Weights of a small self-supervised audio encoder (BEST-RQ): trained on short read English sentences (LibriTTS-R), 26041 training examples.
Rows from block 2, named by matrix and row number. Rows with one number belong to one attention dimension. Each number is 500 + 25 x the weight over its row's rms, rounded and kept within 0 to 999. All counts start at 0. Numbers have three digits each. After the name is the row's rms in percent of the matrix's.
# q: attention query (model.blocks.2.attn.q.weight, 128x160), inputs 0-53
# k: attention key (model.blocks.2.attn.k.weight, 128x160), inputs 0-53
q.8 099:493505460477492550534525505506494537516515467487515483531534489496533461502530517472499470514465505520530484492482492519495513477448517480490514493450467503519497
k.8 110:534479514512471487520488522484515509512492490495463537479496500498516492493487461475489484494488529549508509494502499563542539474495477496469518504475500501500435
q.9 100:486508493508498516486555468479520548486516523537470430484481544535501476516502484501499508494459430500506495473465501470489534513476505491412484496482492495517472
k.9 102:493520516511518473519473473489512556523514489455495471450495524509507466514531461511507488470447443495516519484500458506489459453503491461494486509503484528481499
q.10 105:484564501503524507521517515505549517506483507507524496491500514494522461503484504537523505521507531524465518525480480518503489473481486486482511490477464516477474
k.10 107:549485523503486514489487435448456540490531478543506511473501483527511534509526490454493493508467467513457499508524488462506516447513482519486493470457505535482475
q.11 107:498516486461533484452470479515533512515512470482466502510484526510495487472482487509528508531507487544498516434486462527531533532516511536519502508511523478504517
k.11 098:474497527512468463497445490523507520507521505475503488508505513469499494469499524557492508506559488499503480504527490521482492480537506500493548552457465457500502
q.12 105:500497505454482533503498495535468494448482541485502525501499535473526492470500446496485488578512514520534495490500490512457545484502481538514524556500507536511472
k.12 104:467478489491510516498481504489504487511487480499492472481500527548486487518495502536487559525518508495499495455513501528503483475535519490505554600463484501544476
q.13 093:435487530548527467483523489504493480488548518481504502495489519510488453523463488531514500488489545492513530493492503503491474538501539459516509495544491486544547
k.13 101:514476503550527476508520498513499471466450515518488508527512500482509430484507495533471527502518449480549475470516515496478490506514538509480455499518546548489537
q.14 107:532508480500497498447533472524525489530514495480525496501457485517512486498558506509508452538482534525471471470495508522493555517479455527497530552519498529503505
k.14 111:518497502479515463514505484474538490510488502485565505511447486539494484493537515462507454539515504496478478526503474539488505435486497501486562537455474474486491
q.15 094:490478494530466495522480445456531532477488489526486534476481488501437505520498450519480468521518504487538484514515468478496500502526508529532523505526493456460501
k.15 113:471481471526484486469526515527535553497481520473507505498518504530526523487463466490485472527509472460514491525468486510535465516500495572515486498480507521511497
q.16 093:474500508530492487504500536508494530479488509486515518504512527531492474512475500460443492516464490516530464455484550478497447516484431496487496491476515495516519
k.16 095:464511526532521517526486507489511454452497538535545451503501516504495453469510505504521485503501456516520511487499472493486489520463483545477499493495490534500480
q.17 110:477500519527485481524467565488466465481462483549457521529549514491502531487505523472494531451499455478512479515550476541534502501530516467537480478495548522497504
k.17 111:498544446550493532478529490518477499488529486491493485523540481491451520478500522530520509455505526465487511477467460499502479510516487470523488496479500518525546
q.18 111:519487508556485489511496510516496461472501484539522518557544505490509517437479491540530482539473518507504502495476503481472480496477506500533506534514532461507510
k.18 106:499492476500492507456546528531506507501493499522501518525469498492497506486495474493497454531500472540476481519519526500522473477504492483525519534466515475482506
q.19 116:530545509475484482453504465531530486491492448465521487522479551487472477526527520505487532511529522518540502503509497511518545482516485526494506503559523472481474
k.19 115:556496530499521485466500494507539502496562535499524479551525540495483519502519525513462526507517526475524460494492513506490539505493516502472493458543516477517510
q.20 104:507482506466543474504492478495553525451494513514516486495505500505521490476516501542530494484499501527429544503550453446486554470468512495515514500527525527487536
k.20 100:520519445532469528521533488479536541456502465485500509507473488539499472483465511495492543491518515513480473524495514498490554496458465474536497498496471510522518
q.21 088:516500496488451483510486516487492529514528511445475486474505483468500518497497517463494513491496495470514499488501500506536516479481470470485508578499535442522522
k.21 094:482439485461440504502483476495516508527480497529494519524515479471467501514493489489493497484554501491516508456507538548497506526540515501489487555518490523506505
q.22 088:490503525478477499513500496519533529480555500509490531502515487501541488486487485524504493558521528548523529503538482530555454502460453515529531498523533528526483
k.22 098:505474546495491525462497479537464491490524523554504449491485477488493472502464525497505547527517472551544517482508512481508520487458490501459552527498521457505470
q.23 100:541469476497498541453523496505503522521533492454525532495445492501505478510516500496452524561498521538517533466555475490499532527505468485526486502513455498508514
k.23 094:468517512504516520499486511530505488537500548533518492496501510454498472479477461501516505504488492458521497516506467528475507497492506506515552491498522530570463
q.24 106:476514490470509550529531487490485561447472486467471510475491506507500496523512465552503486502513499490464515501514436514511518479519495524489509509478449475521519
k.24 111:515503502507497510496479457480512510477530399513445507505476484554487499480505492503478521497502486500535464499502528496478491487505469511473501533516459508519511
q.25 099:544473471467533498477508477485532489503527488510515538502493495481543512459524532525534460499529505524469523516497518500538525515509493507478509496489514508510484
k.25 113:493508445460496504537539517430509449516496512501486446469489483518512528538459525502503502487516526511499540527505460505493545496509524474457487492507503451481502
q.26 104:515546457493546484495452510501451529507485493505505458511517489506504483524496503539499478499482514501476493486515510502502495508510503497530495502484499499527508
k.26 105:505509527473518458492481511510526477465529519467451529524534503518493496502492473548491525496489511552477523518526508512458469477514476537489485510499538536494535
q.27 103:512448471433474473494559426504539499494473499464489488519506539510505518509529480521547496512455503516536505500516501499526533503471468491468515509554485492502525
k.27 101:521498484486497498495501509490519504505480502511505501476503496547521471536510482490499549528470492486546496504508507531509502539462486461500527513526469488486524
q.28 098:487488485471518455497493500517512470512510451508523483532526526486489460510476513528484518511495467517522482464486490483516506517501497515469485540499503487482537
k.28 087:517503469474492480518468560488462486520486550511503526477496497481555507489519490460491512529547525517501488512534494504510463464496540482473485526494529521474484
q.29 098:533504509497500531505512488519501505473483538486485506555534482530527456488496513484495485487503501524524543539480476541493498488452477498497493445463540538507494
k.29 118:525496540552488528525508514487481509488453499505495485496489509518454482516496525484482503505495429485499533503504486546486485512487474540451506426515501507502494
q.30 101:475533525496524531521452542509462510495484468458492489505489487501516469516463505449493467491494475539450494465494480519527483510481525499493508483498489483525538
k.30 113:494493501523498499486476490504477488511532489516474556457551475491467500514497495480513466534514483526494482470543498500483462498512509550511481440484507494493503
q.31 109:531487487514568518511516474493496484513506483489490452528527532484481538523512481551524467496489454527460495489490498469465475494492491512569515490471472476506525
k.31 108:475508511496487456526483533521511485500462498498436494516517489528502522552492463483507511492508471519501486524499516484493516512519499469523508494491514510482513
q.32 107:468483515521462477515501498474492485457523510486524510504495537505539487530457547513491490544514496503457515544523453507490513483536505482541497519520504486521478
k.32 113:530468495535502519512500511513503526473477523544470499514481520510519513532483490533520501527430496498521522452497528523516478512499439502529550549497446483554549
q.33 101:524494507466492534509451521496499576523497485490477467510492510508544484505505485565500489508528507502473521491480512475492490500526459502550498486493465488531514
k.33 106:520513542505480535517470507503500456505501478516484473486519533510477487519527484540474491488477474531555488536526506478457528509514521514495512503527481519505450
q.34 099:512490523526550513524512549530507498493516500474469482479507518461512464472506500480499537475517485526518452510535542544512462543486470484527488500541517487495506
k.34 095:469543461471557506515489436490494486519506544503512505503536530493492499492487506510549490505467551467473536519508449517539515522544497490475497567476487487502472
q.35 090:551533535536477499485477490507466510489504510485470523510465528485470504507460489492511499436523436489487492486495504530532467536536469478456497469519526497464491
k.35 093:479500483504519513508531541475513499522486486516530418535516498518448546471457505493513459520507495505538460511466521497466493541518487480488514457485483474542494
q.36 104:491474509528472496512498460477452462528482476498506497503501528504509526501501527496535488522525505460494479533493459494522452520520506503468470451502441483521504
k.36 107:527511544540480524487518514467512510488465449523503482486465407501492489521514502459499497472474448498463497540512489472550456499473516559491530447504517476470509
q.37 090:480506529471521504525480518490509489506497480498508478537497487559496513514484500490479504507515487479508492500484508497474513472541559482492522606482506521482466
k.37 105:539518507491500503501512476440526470489498478484489503487510533536477538485459528524495520513512535497504473492527497494525507498528514541518505566518506469459522
q.38 095:516517525477461525538480475525474523495511565485462480480482447444543519472542524506512477546488488533483524525532490533515491519453464524520510506473510505542505
k.38 100:466492460501523537494470494520510507512526515483484501496548477515491522511495508496512549504517499550541496484517530498508520508509466459522525464491499535535481
q.39 105:516479452486490474495495474480469498496482453541507535523529474520460468468489532480535500526546505508528486474474465516561457513529504493479503510480504523506499
k.39 108:483500473503490515473507496468479520526464513496533506502460488449460524503517518510482522465505467489485510485522527490531448546486470498511544511476486509466536
q.40 096:525522510524505519462506488471553553510527491500522443483510496479474501508473522488508451517475504482472489488494518465538488520458480560451535457509479491497482
k.40 117:490522511537473489528461465490531530512499528485536480494459514483520522460509519499488446536452449523505503490508528481520458472516482499500515442460501492470483
q.41 113:519518485450505521486454485497482486525526460529489476504507474493491501485485586536487510536532501498478454508498508430485489529490517497506487498472499507526542
k.41 126:481469453490521494536483521505488491511523536483460548468483443528491511468508516495504535529542517536477483538515530438471537513506516498491478488477518504515531
q.42 114:497505477489518502500522499526471507469454524521483532490486548482501466461488518513500493542530512524492551542507473531497501448496505503486484528534517532469468
k.42 106:503510521512490512472492503466506539478540459518489465496518541496474560506519531473513543539466514499469486486497513520485506495452460516503490570485486514508545
q.43 094:487486498482501511526474529484511493494513502503488558482499541455511536513517544500504508468523484484505477517489483476516554484469472525507486524501522504489490
k.43 096:513478496491455510548502514523523484463481495555535484481511524509484484513475558487502521514498501478496491451464492510507507505498530518462466564454521485505536
q.44 111:552513468489519471485516487438518506529534513515528496498514503470468488554497482500496526490476495482490483484476515480516518517504547508506536517507513512473466
k.44 105:523506525479508466490497485511561543539493480486504488510469470515506494538525474531489489422492527524506510468464496504518519497529532527467516533517495494522519
q.45 095:514532492490486493495476503486449522524476465487505532523464502537549502469475508504493536481519473491518510473496486532515453520523491539516506461517496513472506
k.45 105:501493508532498438478497494494514518446507480524483524508477520530499496466520489505525449483530495510459509535514441514486489502503541513473525464465525456474467
q.46 104:475511501485458520505504494512473543500521483510480489516536545506535503476477488547474533486533528536500502430475538511500505511518510516506471509519496484497506
k.46 108:484519518482468486498491479515523473495513541522480504533516497497500490479488463525486504473506501491496512528485523507524465525536563500511537519494553477533537
q.47 109:483507482534471505499525536489462505511484485499501477529533529441497545470485504456541516498441522480481526519489485490502459518513466507479533516526508513471505
k.47 129:479488504528447499497527494505478443507479505530483457532524535492529507488483511512555473548474538497489498528485503540516469496509494498481522503509492499464454
q.48 103:503485455473520531536528543476493513546500500475518497542525536520517458504470508484512457490510499490520486493501473521491468538491508495439483554468505486504493
k.48 112:445528513488495511523500486422517492506487487526510548512489517492513473530518515450475493501499479473494490503508477519537491486516504524501493510517479490467467
q.49 102:524502514487497487503458471511490513508480521521551472487513461491502509483495537505489501502517571483504466485490549479557497486481488505504499457456443511498519
k.49 112:491461490491493493505490506545536511459502542506481539467495457498495483444497512493500501438510500481522481539525496470513523476476523506504467504495532502521479
q.50 096:491492483494501498526487508474524539516523500506467492438517463484448500527489514491477529473507457517493498508525470507524506511501506527515492525489458478514491
k.50 095:514497476508461544530500469498475490495516532527474515524511514521469506470494513444522502463493478505531504462518487521497490503511428508494544516448487546477535
q.51 093:493518493493498526542483509472503521517476483511455552486531447507507511531473473499479520468483482491508500540545492447504479489482489518455522496514471516496515
k.51 101:473496506473475483514522483483471507505516438523469499531497516503464492523463519481502529487497440484515506487495450482520525503514513463485489529504478503520494
q.52 118:505531548507488462501506501511502509487472519492505484535535512505493471466481474515521496469496496491461491518499529492498493521525507503481515497532544502545485
k.52 111:545520467510482466545522517513466502457520500474490479531464537554501500537502532531519495466567502565506498474491495479522462501537517466454487525505505454490544
q.53 103:460504511501511481490530489505529485519474500508514483443536513477493510477472486515487490506489534457553508487509505486500501520478501530516524472485503432511429
k.53 112:502514471499478506485504505475503466508496530485535551521469466478511481474497489518475473477459516509493495454500461496503480497464462543515511507461539506495547
q.54 087:516479505554480499552501494491524510543475478484494492544542543502538485520455502504512455509496501514477486470493504523525462573461531486507524508469485442505516
k.54 090:457501531502496554506512483514511520487479514500498528514506493532503525510475501485499451533489436489460512521537496497517422459518509456490519518480526483500525
q.55 109:548530478525517497455443502532481487496494472500523479563478496481468483451484486460455552485522463511506471486500464511511465510524507539541504516498473499526489
k.55 130:506513501515497490479504472566479487518495570480498507543499507513509540472519493466529523463530502485493533553495460475517496455513495521521587515480491539535488
q.56 101:512511477492532538493512439517561485495523494491475431553535528519483471499548504509521525482497495495529513508485464520510479486521537493499490508494488463467494
k.56 106:504518505502509504488485493508473537521454514462448492518489506520502465503514512491490547530505536498498489515507558520490506524572507485498510510514484557507489
q.57 096:504447517504553534502534499514498506536507459529468539507489511505505476490500457520478518553508501528508487481520514501530460548486496502528469438451500488529530
k.57 105:457515506515477442502486494512455515516542523488482503504518493513500489514519477483487511491503459518494491519491466486500511498510509470530488484479472516486528
q.58 111:515516508501530491497486477507487522492475525503504558462479511502466548517473492435538515500534461498519507460471480553536500520524510553497532536501481484464468
k.58 115:509451512501479530492516501438489502486488492515535462508534489538466538488485531504518515507470504513448454455490495533484487555533526542514470527504480503517522
q.59 098:501470512502480466499515526488528485473525468472519504496470470526507486530518490472513535474501499506523524489474507547505508503493486475498520504515486525479439
k.59 107:488515472451517506505507516497483505514510474475529492479470479544472505458497530536506493492439543501427531464509482468509467492459486474478539482471503512528531
q.60 102:538451507544502500479483541499521465461506503459484534456499506464515514495561517470478475490487521475500522540521513503492484494501531514472486508554528497488519
k.60 093:510490493503545546487508503478490492473519460504525465571523511484476546540488525507501565488479492486488494501484499568482517523474516490515469526517490521475480
q.61 099:493475522531501464487493495491486468562529467490510512510511479537468478506485476499483509489512536490492502490524485518469500498496474488481446520526502506513516
k.61 096:475449473558468515475439508518489469523444446481458537519480519513510472497496469547495471529506475492504517518532496548513482525502495510463534504487453520468526
q.62 107:503437484530482495547539485504512526506507517496507484556538545549504495488456529458527496467441490519477532527481520500528446480496462480475496514491501497491489
k.62 126:505486506526469517505506510457532487477456502514530495507495537514506546472475515453520451537477488514490508504508509531527441499489461526480533500471510481456452
q.63 098:507476521492510516493468505521536508568463504499505511522483489510518541523480504488476462547482485544501520510507499553473521484479493498510501515479469502461495
k.63 101:518481507476480500511506496447468499499476474522519504520556511516471487483530488460514440549494477466477505504502504515487531517512500507512524496502501504512491
q.64 101:525498462490531500509524470484510443451462477554473520493494469486503518511494502520512500552494471512465494494493519499457473549535491470495507504467517482537498
k.64 092:499492518571489568507505499526540521516537477462491481496504514483497515509506453500509501511489502511480531476523493498452493544471528507494480459492484500488514
q.65 090:520463468507475496516432463511500524503521502483486484501513461492489523480504508492479513511467459488518496510533475489477457513509468496514504501502514503503509
k.65 084:501487473502504516497483488466488463498501458517503507493517478524433482541487485502500489472489455500482480477485464546499494495502521493496502490504536490491534
q.66 096:475514460484507517488492475482510524513455559534481492479482505550479509500524526535468512514474495490518525493457516508486475542484483498520495553496507456496500
k.66 087:522501522487493513518539524486505493513473493467489499504491507521484480512525483480477448545485472526498502518485521477472520530492484505505523528479474502487502
q.67 088:483527489513548479541504477495527508532461475483495482513490485507541500487540478544510513549511511516512531477498518478513494509501458476527486524499477448499453
k.67 084:500532519528514519474536513474487500489541512472497505521498471508504469514432497556478511470494527530468510532499469483509548498520483500496504524489527542492499
q.68 090:462490484453516546479484533529475491503540468527500491468535557468474484491486507493488464476505540474486523487500502506508496500533499466510499573472462491407528
k.68 091:515506486475484488503474438539512492512469489492538491515501484513493540526513507486516535507492493528491529540557501499493523485524533486535492540500493488487509
q.69 105:534542504529509486536537454507522472490523480512451499504500475471502517493493466467512532501503502555504457462516524431457490476513482477531512500542516535509511
k.69 101:486561505477538482480487494529490499521538515491479483489505492474493462465514490527539544492512474456462457491522533495502494500512557504475518502519498485539510
q.70 091:517478495528502504464472492533509501448506460526510505514469549490480478485486509542489529493542469506486512489485526499543487516527504481466489464506484518489525
k.70 086:462527495472530541519483510470509532541506450500491488501475470494505532486492538517499460502473471491495499480480476525460510524488542502468472504514544505504521
q.71 092:507455527476504499527499467450538479477518490486468527476498509513441474535508496522522499536468476493454465490541528509503482513484490476458534513507499493532498
k.71 107:498492516487511500520476539494553507491481484502510531489481494519517482487471439455503463540460521483440491469514508499535480534465512506492495577517514500489509
q.72 098:509479531526517492502475560513502513508530477492501490504532493453534483512482527461547439517463484502494484492505447539484511513480503525472529513463488511491476
k.72 101:536459442548453528510482517483501496550482494530526510485460469513512446462472505452502511478503519531499482498513482489509485495456511515472518481512532551458502
q.73 092:511527527506508481544462488524488497538468433475500535494505469448522521548495497494504510435512477574485488505504517511540488491536539500485491516524506505481499
k.73 086:503504509498530533505493533475510488525546505469484493465518466497458516485497521514491528535546507451506479494537481446456550492513476523540474501519537525549538
q.74 110:501506505503510524487511508485518487445539537532521521464498532495510514487474480509522401532482529502495485516459480464516498476492547498511496475540494524498506
k.74 103:499464498504491467473577492463469489472512495509488500533517536498536506455478504458502480502471506501476492479476484511528480496511492446494500474517467476496521
q.75 095:462538461492475546544503502455489557513497501501525469517479479514540485488451514535488476518450465507493545490456498515484436524493483494466486521523505519466500
k.75 100:498527484526468524510518535461508490481468524508467488519493533527540462469513473525487458480499497487472522457478512508534518479524491550475506495486504462444510
q.76 100:487505472505482481477465517513554511490480526467522501527499505479495495468487540488492519557508505547519507489495541544489494553513494498450511548512448460494509
k.76 099:491464460466487479513550526436524497547482467493494501521451501516503497484485514503481447504471519510476487477480473503523532556467520534501541585489483556499520
q.77 095:522522516476522484507514456518510499493459482517493455510541486521525544499498508524527496479485473470519516505546478467477513527532510463520463521532553523518482
k.77 094:437516575523520513506493519499459532461514488506505486463540533458494502502505468502454520493518519460519526515503559488511442557497494449512473483477499461477501
q.78 092:497550497523521486506456485506491488506498489486461488485498466500517510511451522486542525505488494554520461506491498500496486515524559540486468544526472523501514
k.78 085:477457510522518536527565521486467475507531479509496480532475496518507473500476470516469479486501490475458493464499461464486520488499538461509472503537534518508485
q.79 098:527502475558531525464508461511507477497482525498479503500474472502504495479474456527501517488493466473467472488496522468469481500470494518457448530499537466523528
k.79 101:538521536506536488530451433510481512446518521505488493513496509489478510483545465478515470556515463488481522455493495477525488476520515489503474497468470485520504
q.80 097:525484501517508520480455485528483502515519530499522494486529494513490523490501531489507514475514524529482514508527513512547471492522511474490484438502500499552513
k.80 091:521527513552463479459481477524515549512503518506505481499518485491515553541492481481499511454513468504530517512511504530488481455519497527488507438529472513488523
q.81 101:491511494523483455513480483512561473523482560457535491484481528513470508525522506482495448488442502462526495523461466494494497527515494496497500422539529522524490
k.81 102:481501510507523471534522526501474494509487514485508476515492494506524519500528491470469501501509478534508498461494524500471538515473495501497475377499501515529523
q.82 104:495482488484462492525489483514536514459486471460513518530424519533530503478501501460528521541500525514509504512480479511490500467479435497479490487506532503509479
k.82 097:465511506501446522507508530481516498512507529514492521500505472487490480424477485488538501467468508476504517465509471525512499471510503539449509531446535489451540
q.83 096:496499442540492475489477524459520564486476497514478484486472464529512540479500467495493485488498516506542527459464484518454483547507463478494507444517483476486531
k.83 098:463510482505484481492543518495478463535502507493518513490439513509513507497497493457469465476479522501499518458511471575466518528482477492450540429501476506504516
q.84 103:540522513467503466485433480515506485521494513460503469470483522473513533451518472509526508480472480479532510508477515501460520521472500449463472540478490541515512
k.84 090:483472451469526509514491469524498461469476504483479482520528473521498496515491480506483532506550542515493475522474498480480503497475515480512482546500506507523517
q.85 089:498496497543543497536482481445530524511489480478477546476463547501515481513471476513517488514504527515487505480535486471492503473510530486514481552502511488502501
k.85 102:512520535526535501496490488493511493460528503508472471509529490495460485508489500517493472544488497516470497528528509481515521492524481536519486517487483455507491
q.86 097:491516492521511476497565515505488535529528502459517487488521499475535545536478556508515461522500491515509491550543489500488526487459522523464481467504509517492468
k.86 085:500481512539472530485550479520518536479482520513504503510553506526480476520548506480504532476529481472483498532515501532501552459497536539545501518493558506477521
q.87 102:515446509548438487506516456515491498483499472451492498454450509494501513494500516495539551466487514491509501508523496502503458476511487517512488477481505493502509
k.87 087:521525510522457472497500512487482501499508510462507539475516469487524485449459497457502512531470473482523489499518513542478527520504485497476520448502455559514510
q.88 119:489470480507501494490464492498527530464501457519529493471507514447451512489481514462522476500505512475513500476478474499503494489487509541545508555472451494453478
k.88 121:498491494485488490473515499464512492517493444533524482493524518493473524480486553477488468518487491519508508481507488519501458507486508512471498553471479484479523
q.89 109:458478523509495501553523487515507502504491511531493474522523515546473490518495489469507535426473437462513517494475497488506445455455462470528513474476527500535498
k.89 092:488522545484508474496465476527506550491514507496497512480486494475467524486500465493523491518465471523496505453527541518507444521520494510499533467532454472473528
q.90 100:481494484504489523490498512459540524500439495512515549526470512520489541503470552516547485515495493505532532495508463537524496541504506511510510500508500494461497
k.90 110:463442508521464541495526496430495505521484445496504498518447490489495494449470530512497438506453518520500544450494516514487512548465451546487531488508482519513521
q.91 113:516472495501515514516482495532502486507478504495501498496522550529465493502511499479518542506520476508498516582553489473498499486505491500456523450486514540519482
k.91 105:503477495494508491483503454520517537496476509535489522489492486549489472519502460484489480477487523472541532513495504494487508496506477537522539425502513499525447
q.92 092:480457485539505483518521531502525498497487483553526454498534519499526508475496486511468499527488519492538501523493475507515526477556535497531488507513527516492473
k.92 085:500551480521492461487510501529489499482535509516528509526533509480463536510491516516493487499522473527509517521454473527557513520493485456456488487487495523563498
q.93 093:558534516469489509499499491487558520515498519497503478522480502482468487548541546529468490496509512475513495500548456515491476511502529481491492517475500520470494
k.93 075:503458546479473492530470461496489532474531475552508525515483506492466470500504469526513517537543510517494509513482481453501534540475489497509482471485517516520464
q.94 097:495449541496522491520503448516524501499496532510475525516480489535465462512542534512476499540502483516502515503441489541471497476511456480501487461463488525483526
k.94 086:514500526468536530518485503492499465515458508467485509474532466469507487493487514527524519493481505549474485470537490520478543504478529501529499427466492502522529
q.95 093:493518481465517514475520561498470423508474450513481502516496463480505537488463538531501465498516478543500489512505488491524544536504514509514480519469505484477559
k.95 086:500416528512529480460502502497493490536501453481481470516476497510541523507484500500528452509526537532487512466494462469498501516459520505462481581529466536467504
q.96 101:467479492427508516505521525470509553513508457524511542490450515469499457488477535502488482534467530471506490520490507490461504518521508501489499474488520431508508
k.96 099:512470533508527547495540539476537476500492484499517557494460485501488461491470500501510462499442524503525484468524492505481513515452547472465533488500542505479494
q.97 130:467499500490494428493504483516490520510477441477518519509488464477507478507500505530509465497462499492489530445488558508507476501463477490508461505487472471490535
k.97 101:506505514502475494481520508447457491487457443544519524496489495480508534508477501485506466463499511499517493500495484559508486473550495509495481528478481515424493
q.98 098:523528484458436510492556518481498481511480517522476493506494509486520495457452520486507463511447459473534488510465543490503479452526539501441500498485473485469458
k.98 091:497470443500502474546521492478523483473463468504518529524449527543523490457495492540493481531505475543503495478469460495515532488513475444544513449499499487488471
q.99 096:482459525530480515496499504580513526513518494498498498536469536513496508491481511505506500517523485459564524560474538504515549481499497505560558503531514556497451
k.99 080:465499514496494526476511480483521506496484526471494508515488543434506515458503540480505498489459505516537542449549487501470490456461471497512507490478515510507517
q.100 094:475493528507498504479517487482565521518452493465504503530490502538478507534511516452484511511480466517504524526505496509496524505508510492451557499475490518472494
k.100 087:486487499517477506499512516483549533505455470480506482454478529480505487496482511501514478484469498492515512487503505541518521539439511535523526534465505497489521
q.101 098:502494496489471481499498499475531508544508457467485508485504568513457527475466491505506451479439472494427483533529472508519457516535512488471541525506485514457472
k.101 095:453467510507475473497534475468510474486502452514536469514501521538506515478461495492494501520468515495482504485481486507556481496512495493480531504523502482506509
q.102 095:470492465508518497541539533523495502538499464511474487496485511490490490468472546506498475464472470520510500476490516504516510492503494528472451488501503485441492
k.102 082:482472512524504528495530522416520514486478473492514506473464432519491506484490508522506505535519517528493482496477497519505537488510492506501519580487512484460507
q.103 093:529528515563458470481537485506527480466496483483496495509479473472498510452498504505564456508435519469499475473466494505502514506500496514506502488550509484478511
k.103 081:507509501557504533515502494482514488469525479491520479493539517511531506471496479473487508524520482507465496509466466485548472476481511520516495435505503452515504
q.104 102:487531492530486527489461514517510492514501462491512479515490485533487510530503487493459519478531486526500552515547467496513434491506530491500454461476476513472548
k.104 093:484510504480506511472535489487482505512526463517476478486506452500430516510491516495475482510530449487500520494486490489484573506515481504491494500492479489511503
q.105 099:483460522513514473554532494519533494496503504469531517490426505501480475568503489489506504497508533483569510516504471498488510512463461532502542427517507509532491
k.105 086:467500500525491478470480505506516498541482566496474490488514542455501475496522482455514522504510513470529525504508521493444457475504503517472493432490442503516516
q.106 099:490479528492476540545508536506510468465504508487571480536544536520526497509488531507503491482529495536518492486538449484511485525471523511500536550531488493494491
k.106 088:475482488526502524503499514534541546505497514519519474485486490531515490472467528508481465524456461497481509523486499493513459477508491552509525549536498474496477
q.107 102:530460523467522463532504521526479476433515490524458493494483522487476520499533463537516507546506525470511521527499530498478547488510484490512493487498506546503497
k.107 093:511546488443529533506532509515549492514478512458461539492522524461516501495510477495474509506483527472515490536552500500468484557484476485485482508521533481508542
q.108 094:486527486507518534449483515506484519486523530493526457534541493494511478460492524468483483506579486494486538488501485509517478495473493510496513441495462487468493
k.108 088:490566484499483519470477494468505505519482496507522505465511422508518494524501534515539508469506441522527490503471469529466504523504496505516542426500530518478494
q.109 100:492503509520515526512481502484472477516493506485500532477508491451461506489490484504488456474479467488525492484450515503453501519510492523501451466459461489482496
k.109 107:499485501521533516502493483499479443498518488505530499503504516501513511507497469517484493499512497506495515503504484477464483500523494465532463381505474478491491
q.110 102:505456510479523484497506507495530480489514482492498506520524483519512483516476499510483472536495469494550482538508509497490460498481521490503501553537546482510500
k.110 101:487480506498467527486507507497514483484503518487483490519484539535490467497473481476529477541473512478499530483510515526505492492491488525506540618453495500476529
q.111 096:528524473470526495556512510531521439496514481518485533517513491509515528522518506496497529489518482489511473503484497480524491495459477486505491486485502543579498
k.111 096:483520502530517462492494500556504523490465552509476506476493528491481464497496449519496492523527516473501457537512554441438449506517493536498520547535494520482501
q.112 112:499502494479502522480465514526509525502499506500463533555476485494469523493538510504476527503488519460535473479471492520482498505502469505527534532522506554514470
k.112 100:516519503463512523512480512492479474487489544488497518494481491426515505482546478491482524494523508509512500514489524489489494506502466496479478561488516508558482
q.113 099:513521482463516542480508517500471513503508465516519534524457485482551454492490516486494497483528508486507478503522527510524495508519527527517477561484490493476515
k.113 107:475456549474518503487518495483502503501525483482469492502511487437507504546504544512520563503506519507498480528528484492512498519509515475482504600537464507519501
q.114 089:465475498448517539470497511495543483497505495540487500480527496461475515523432540493532456520503476529523497524484508527455566522503480461473524462518495454515504
k.114 093:519474461505500487473512497462530503517499514483504518516495473497494511496473496476509476479492533505492504501502529504473480545478520501498510491507525503509482
q.115 081:499426486497511505517500502493508508479489478503484489490470467522512459479524499491460503502505509527518500517450502514485523509485456482454483496495507480555526
k.115 077:498480467488513486495483493491520500485500527527503496514488502542539506493468498459520477525475506509479472487437480530479472476510524563503501507493469461482505
q.116 098:511548510542502513492476471461462468461455456493487516466486471520488475453523467501475477503499520496509512489467511478473526505534530476529494472507513508494528
k.116 093:537508465487499486492513485502538470465545480491499489493511526498522530506545454520496486477498514530514493495481472509483522465556486512474456459492473460520510
q.117 100:498468490470503519541505490553465499474503491516484478491523510516494495479511518477515573498505501515509546514513476507517518456554512494505483550479504517481509
k.117 090:483502537458493507496518502506501549483492471529489477469546502475486517496517505533527565534506513503508440566497531526493470502508513480500486600452508469490524
q.118 093:456525465489493490500509456502450471485458501445495560506492496496464505532515503498511525457501478529503491524515531516517484476503492487509527520530494517482525
k.118 098:513487536476477484510468499511477430527539508487495480526525515486508492507492487529537552506531532512501511484523503475478520480529514466527445519494462505530487
q.119 103:516455539470529469506501519499460512493479545480508524518489513525522483519529511507506479495502472507495561505492464500475491492481516515529512518502514445519523
k.119 075:515453492475498504505488491476475489467518507469470459467499492518463457529541471466507499538517482542485510509543529481507500478507452498545519529460482522498538
q.120 112:516503497465481517527456492508502502497514517505502505505467496501537467482533517528451522507520465522527491495455492525524523574506495502500512475505504499538501
k.120 102:517452455444550532521523527521469481516500533505528507533478512510473484512531507493441507474513532512507490512511521462476509501475516448535479489504508484517525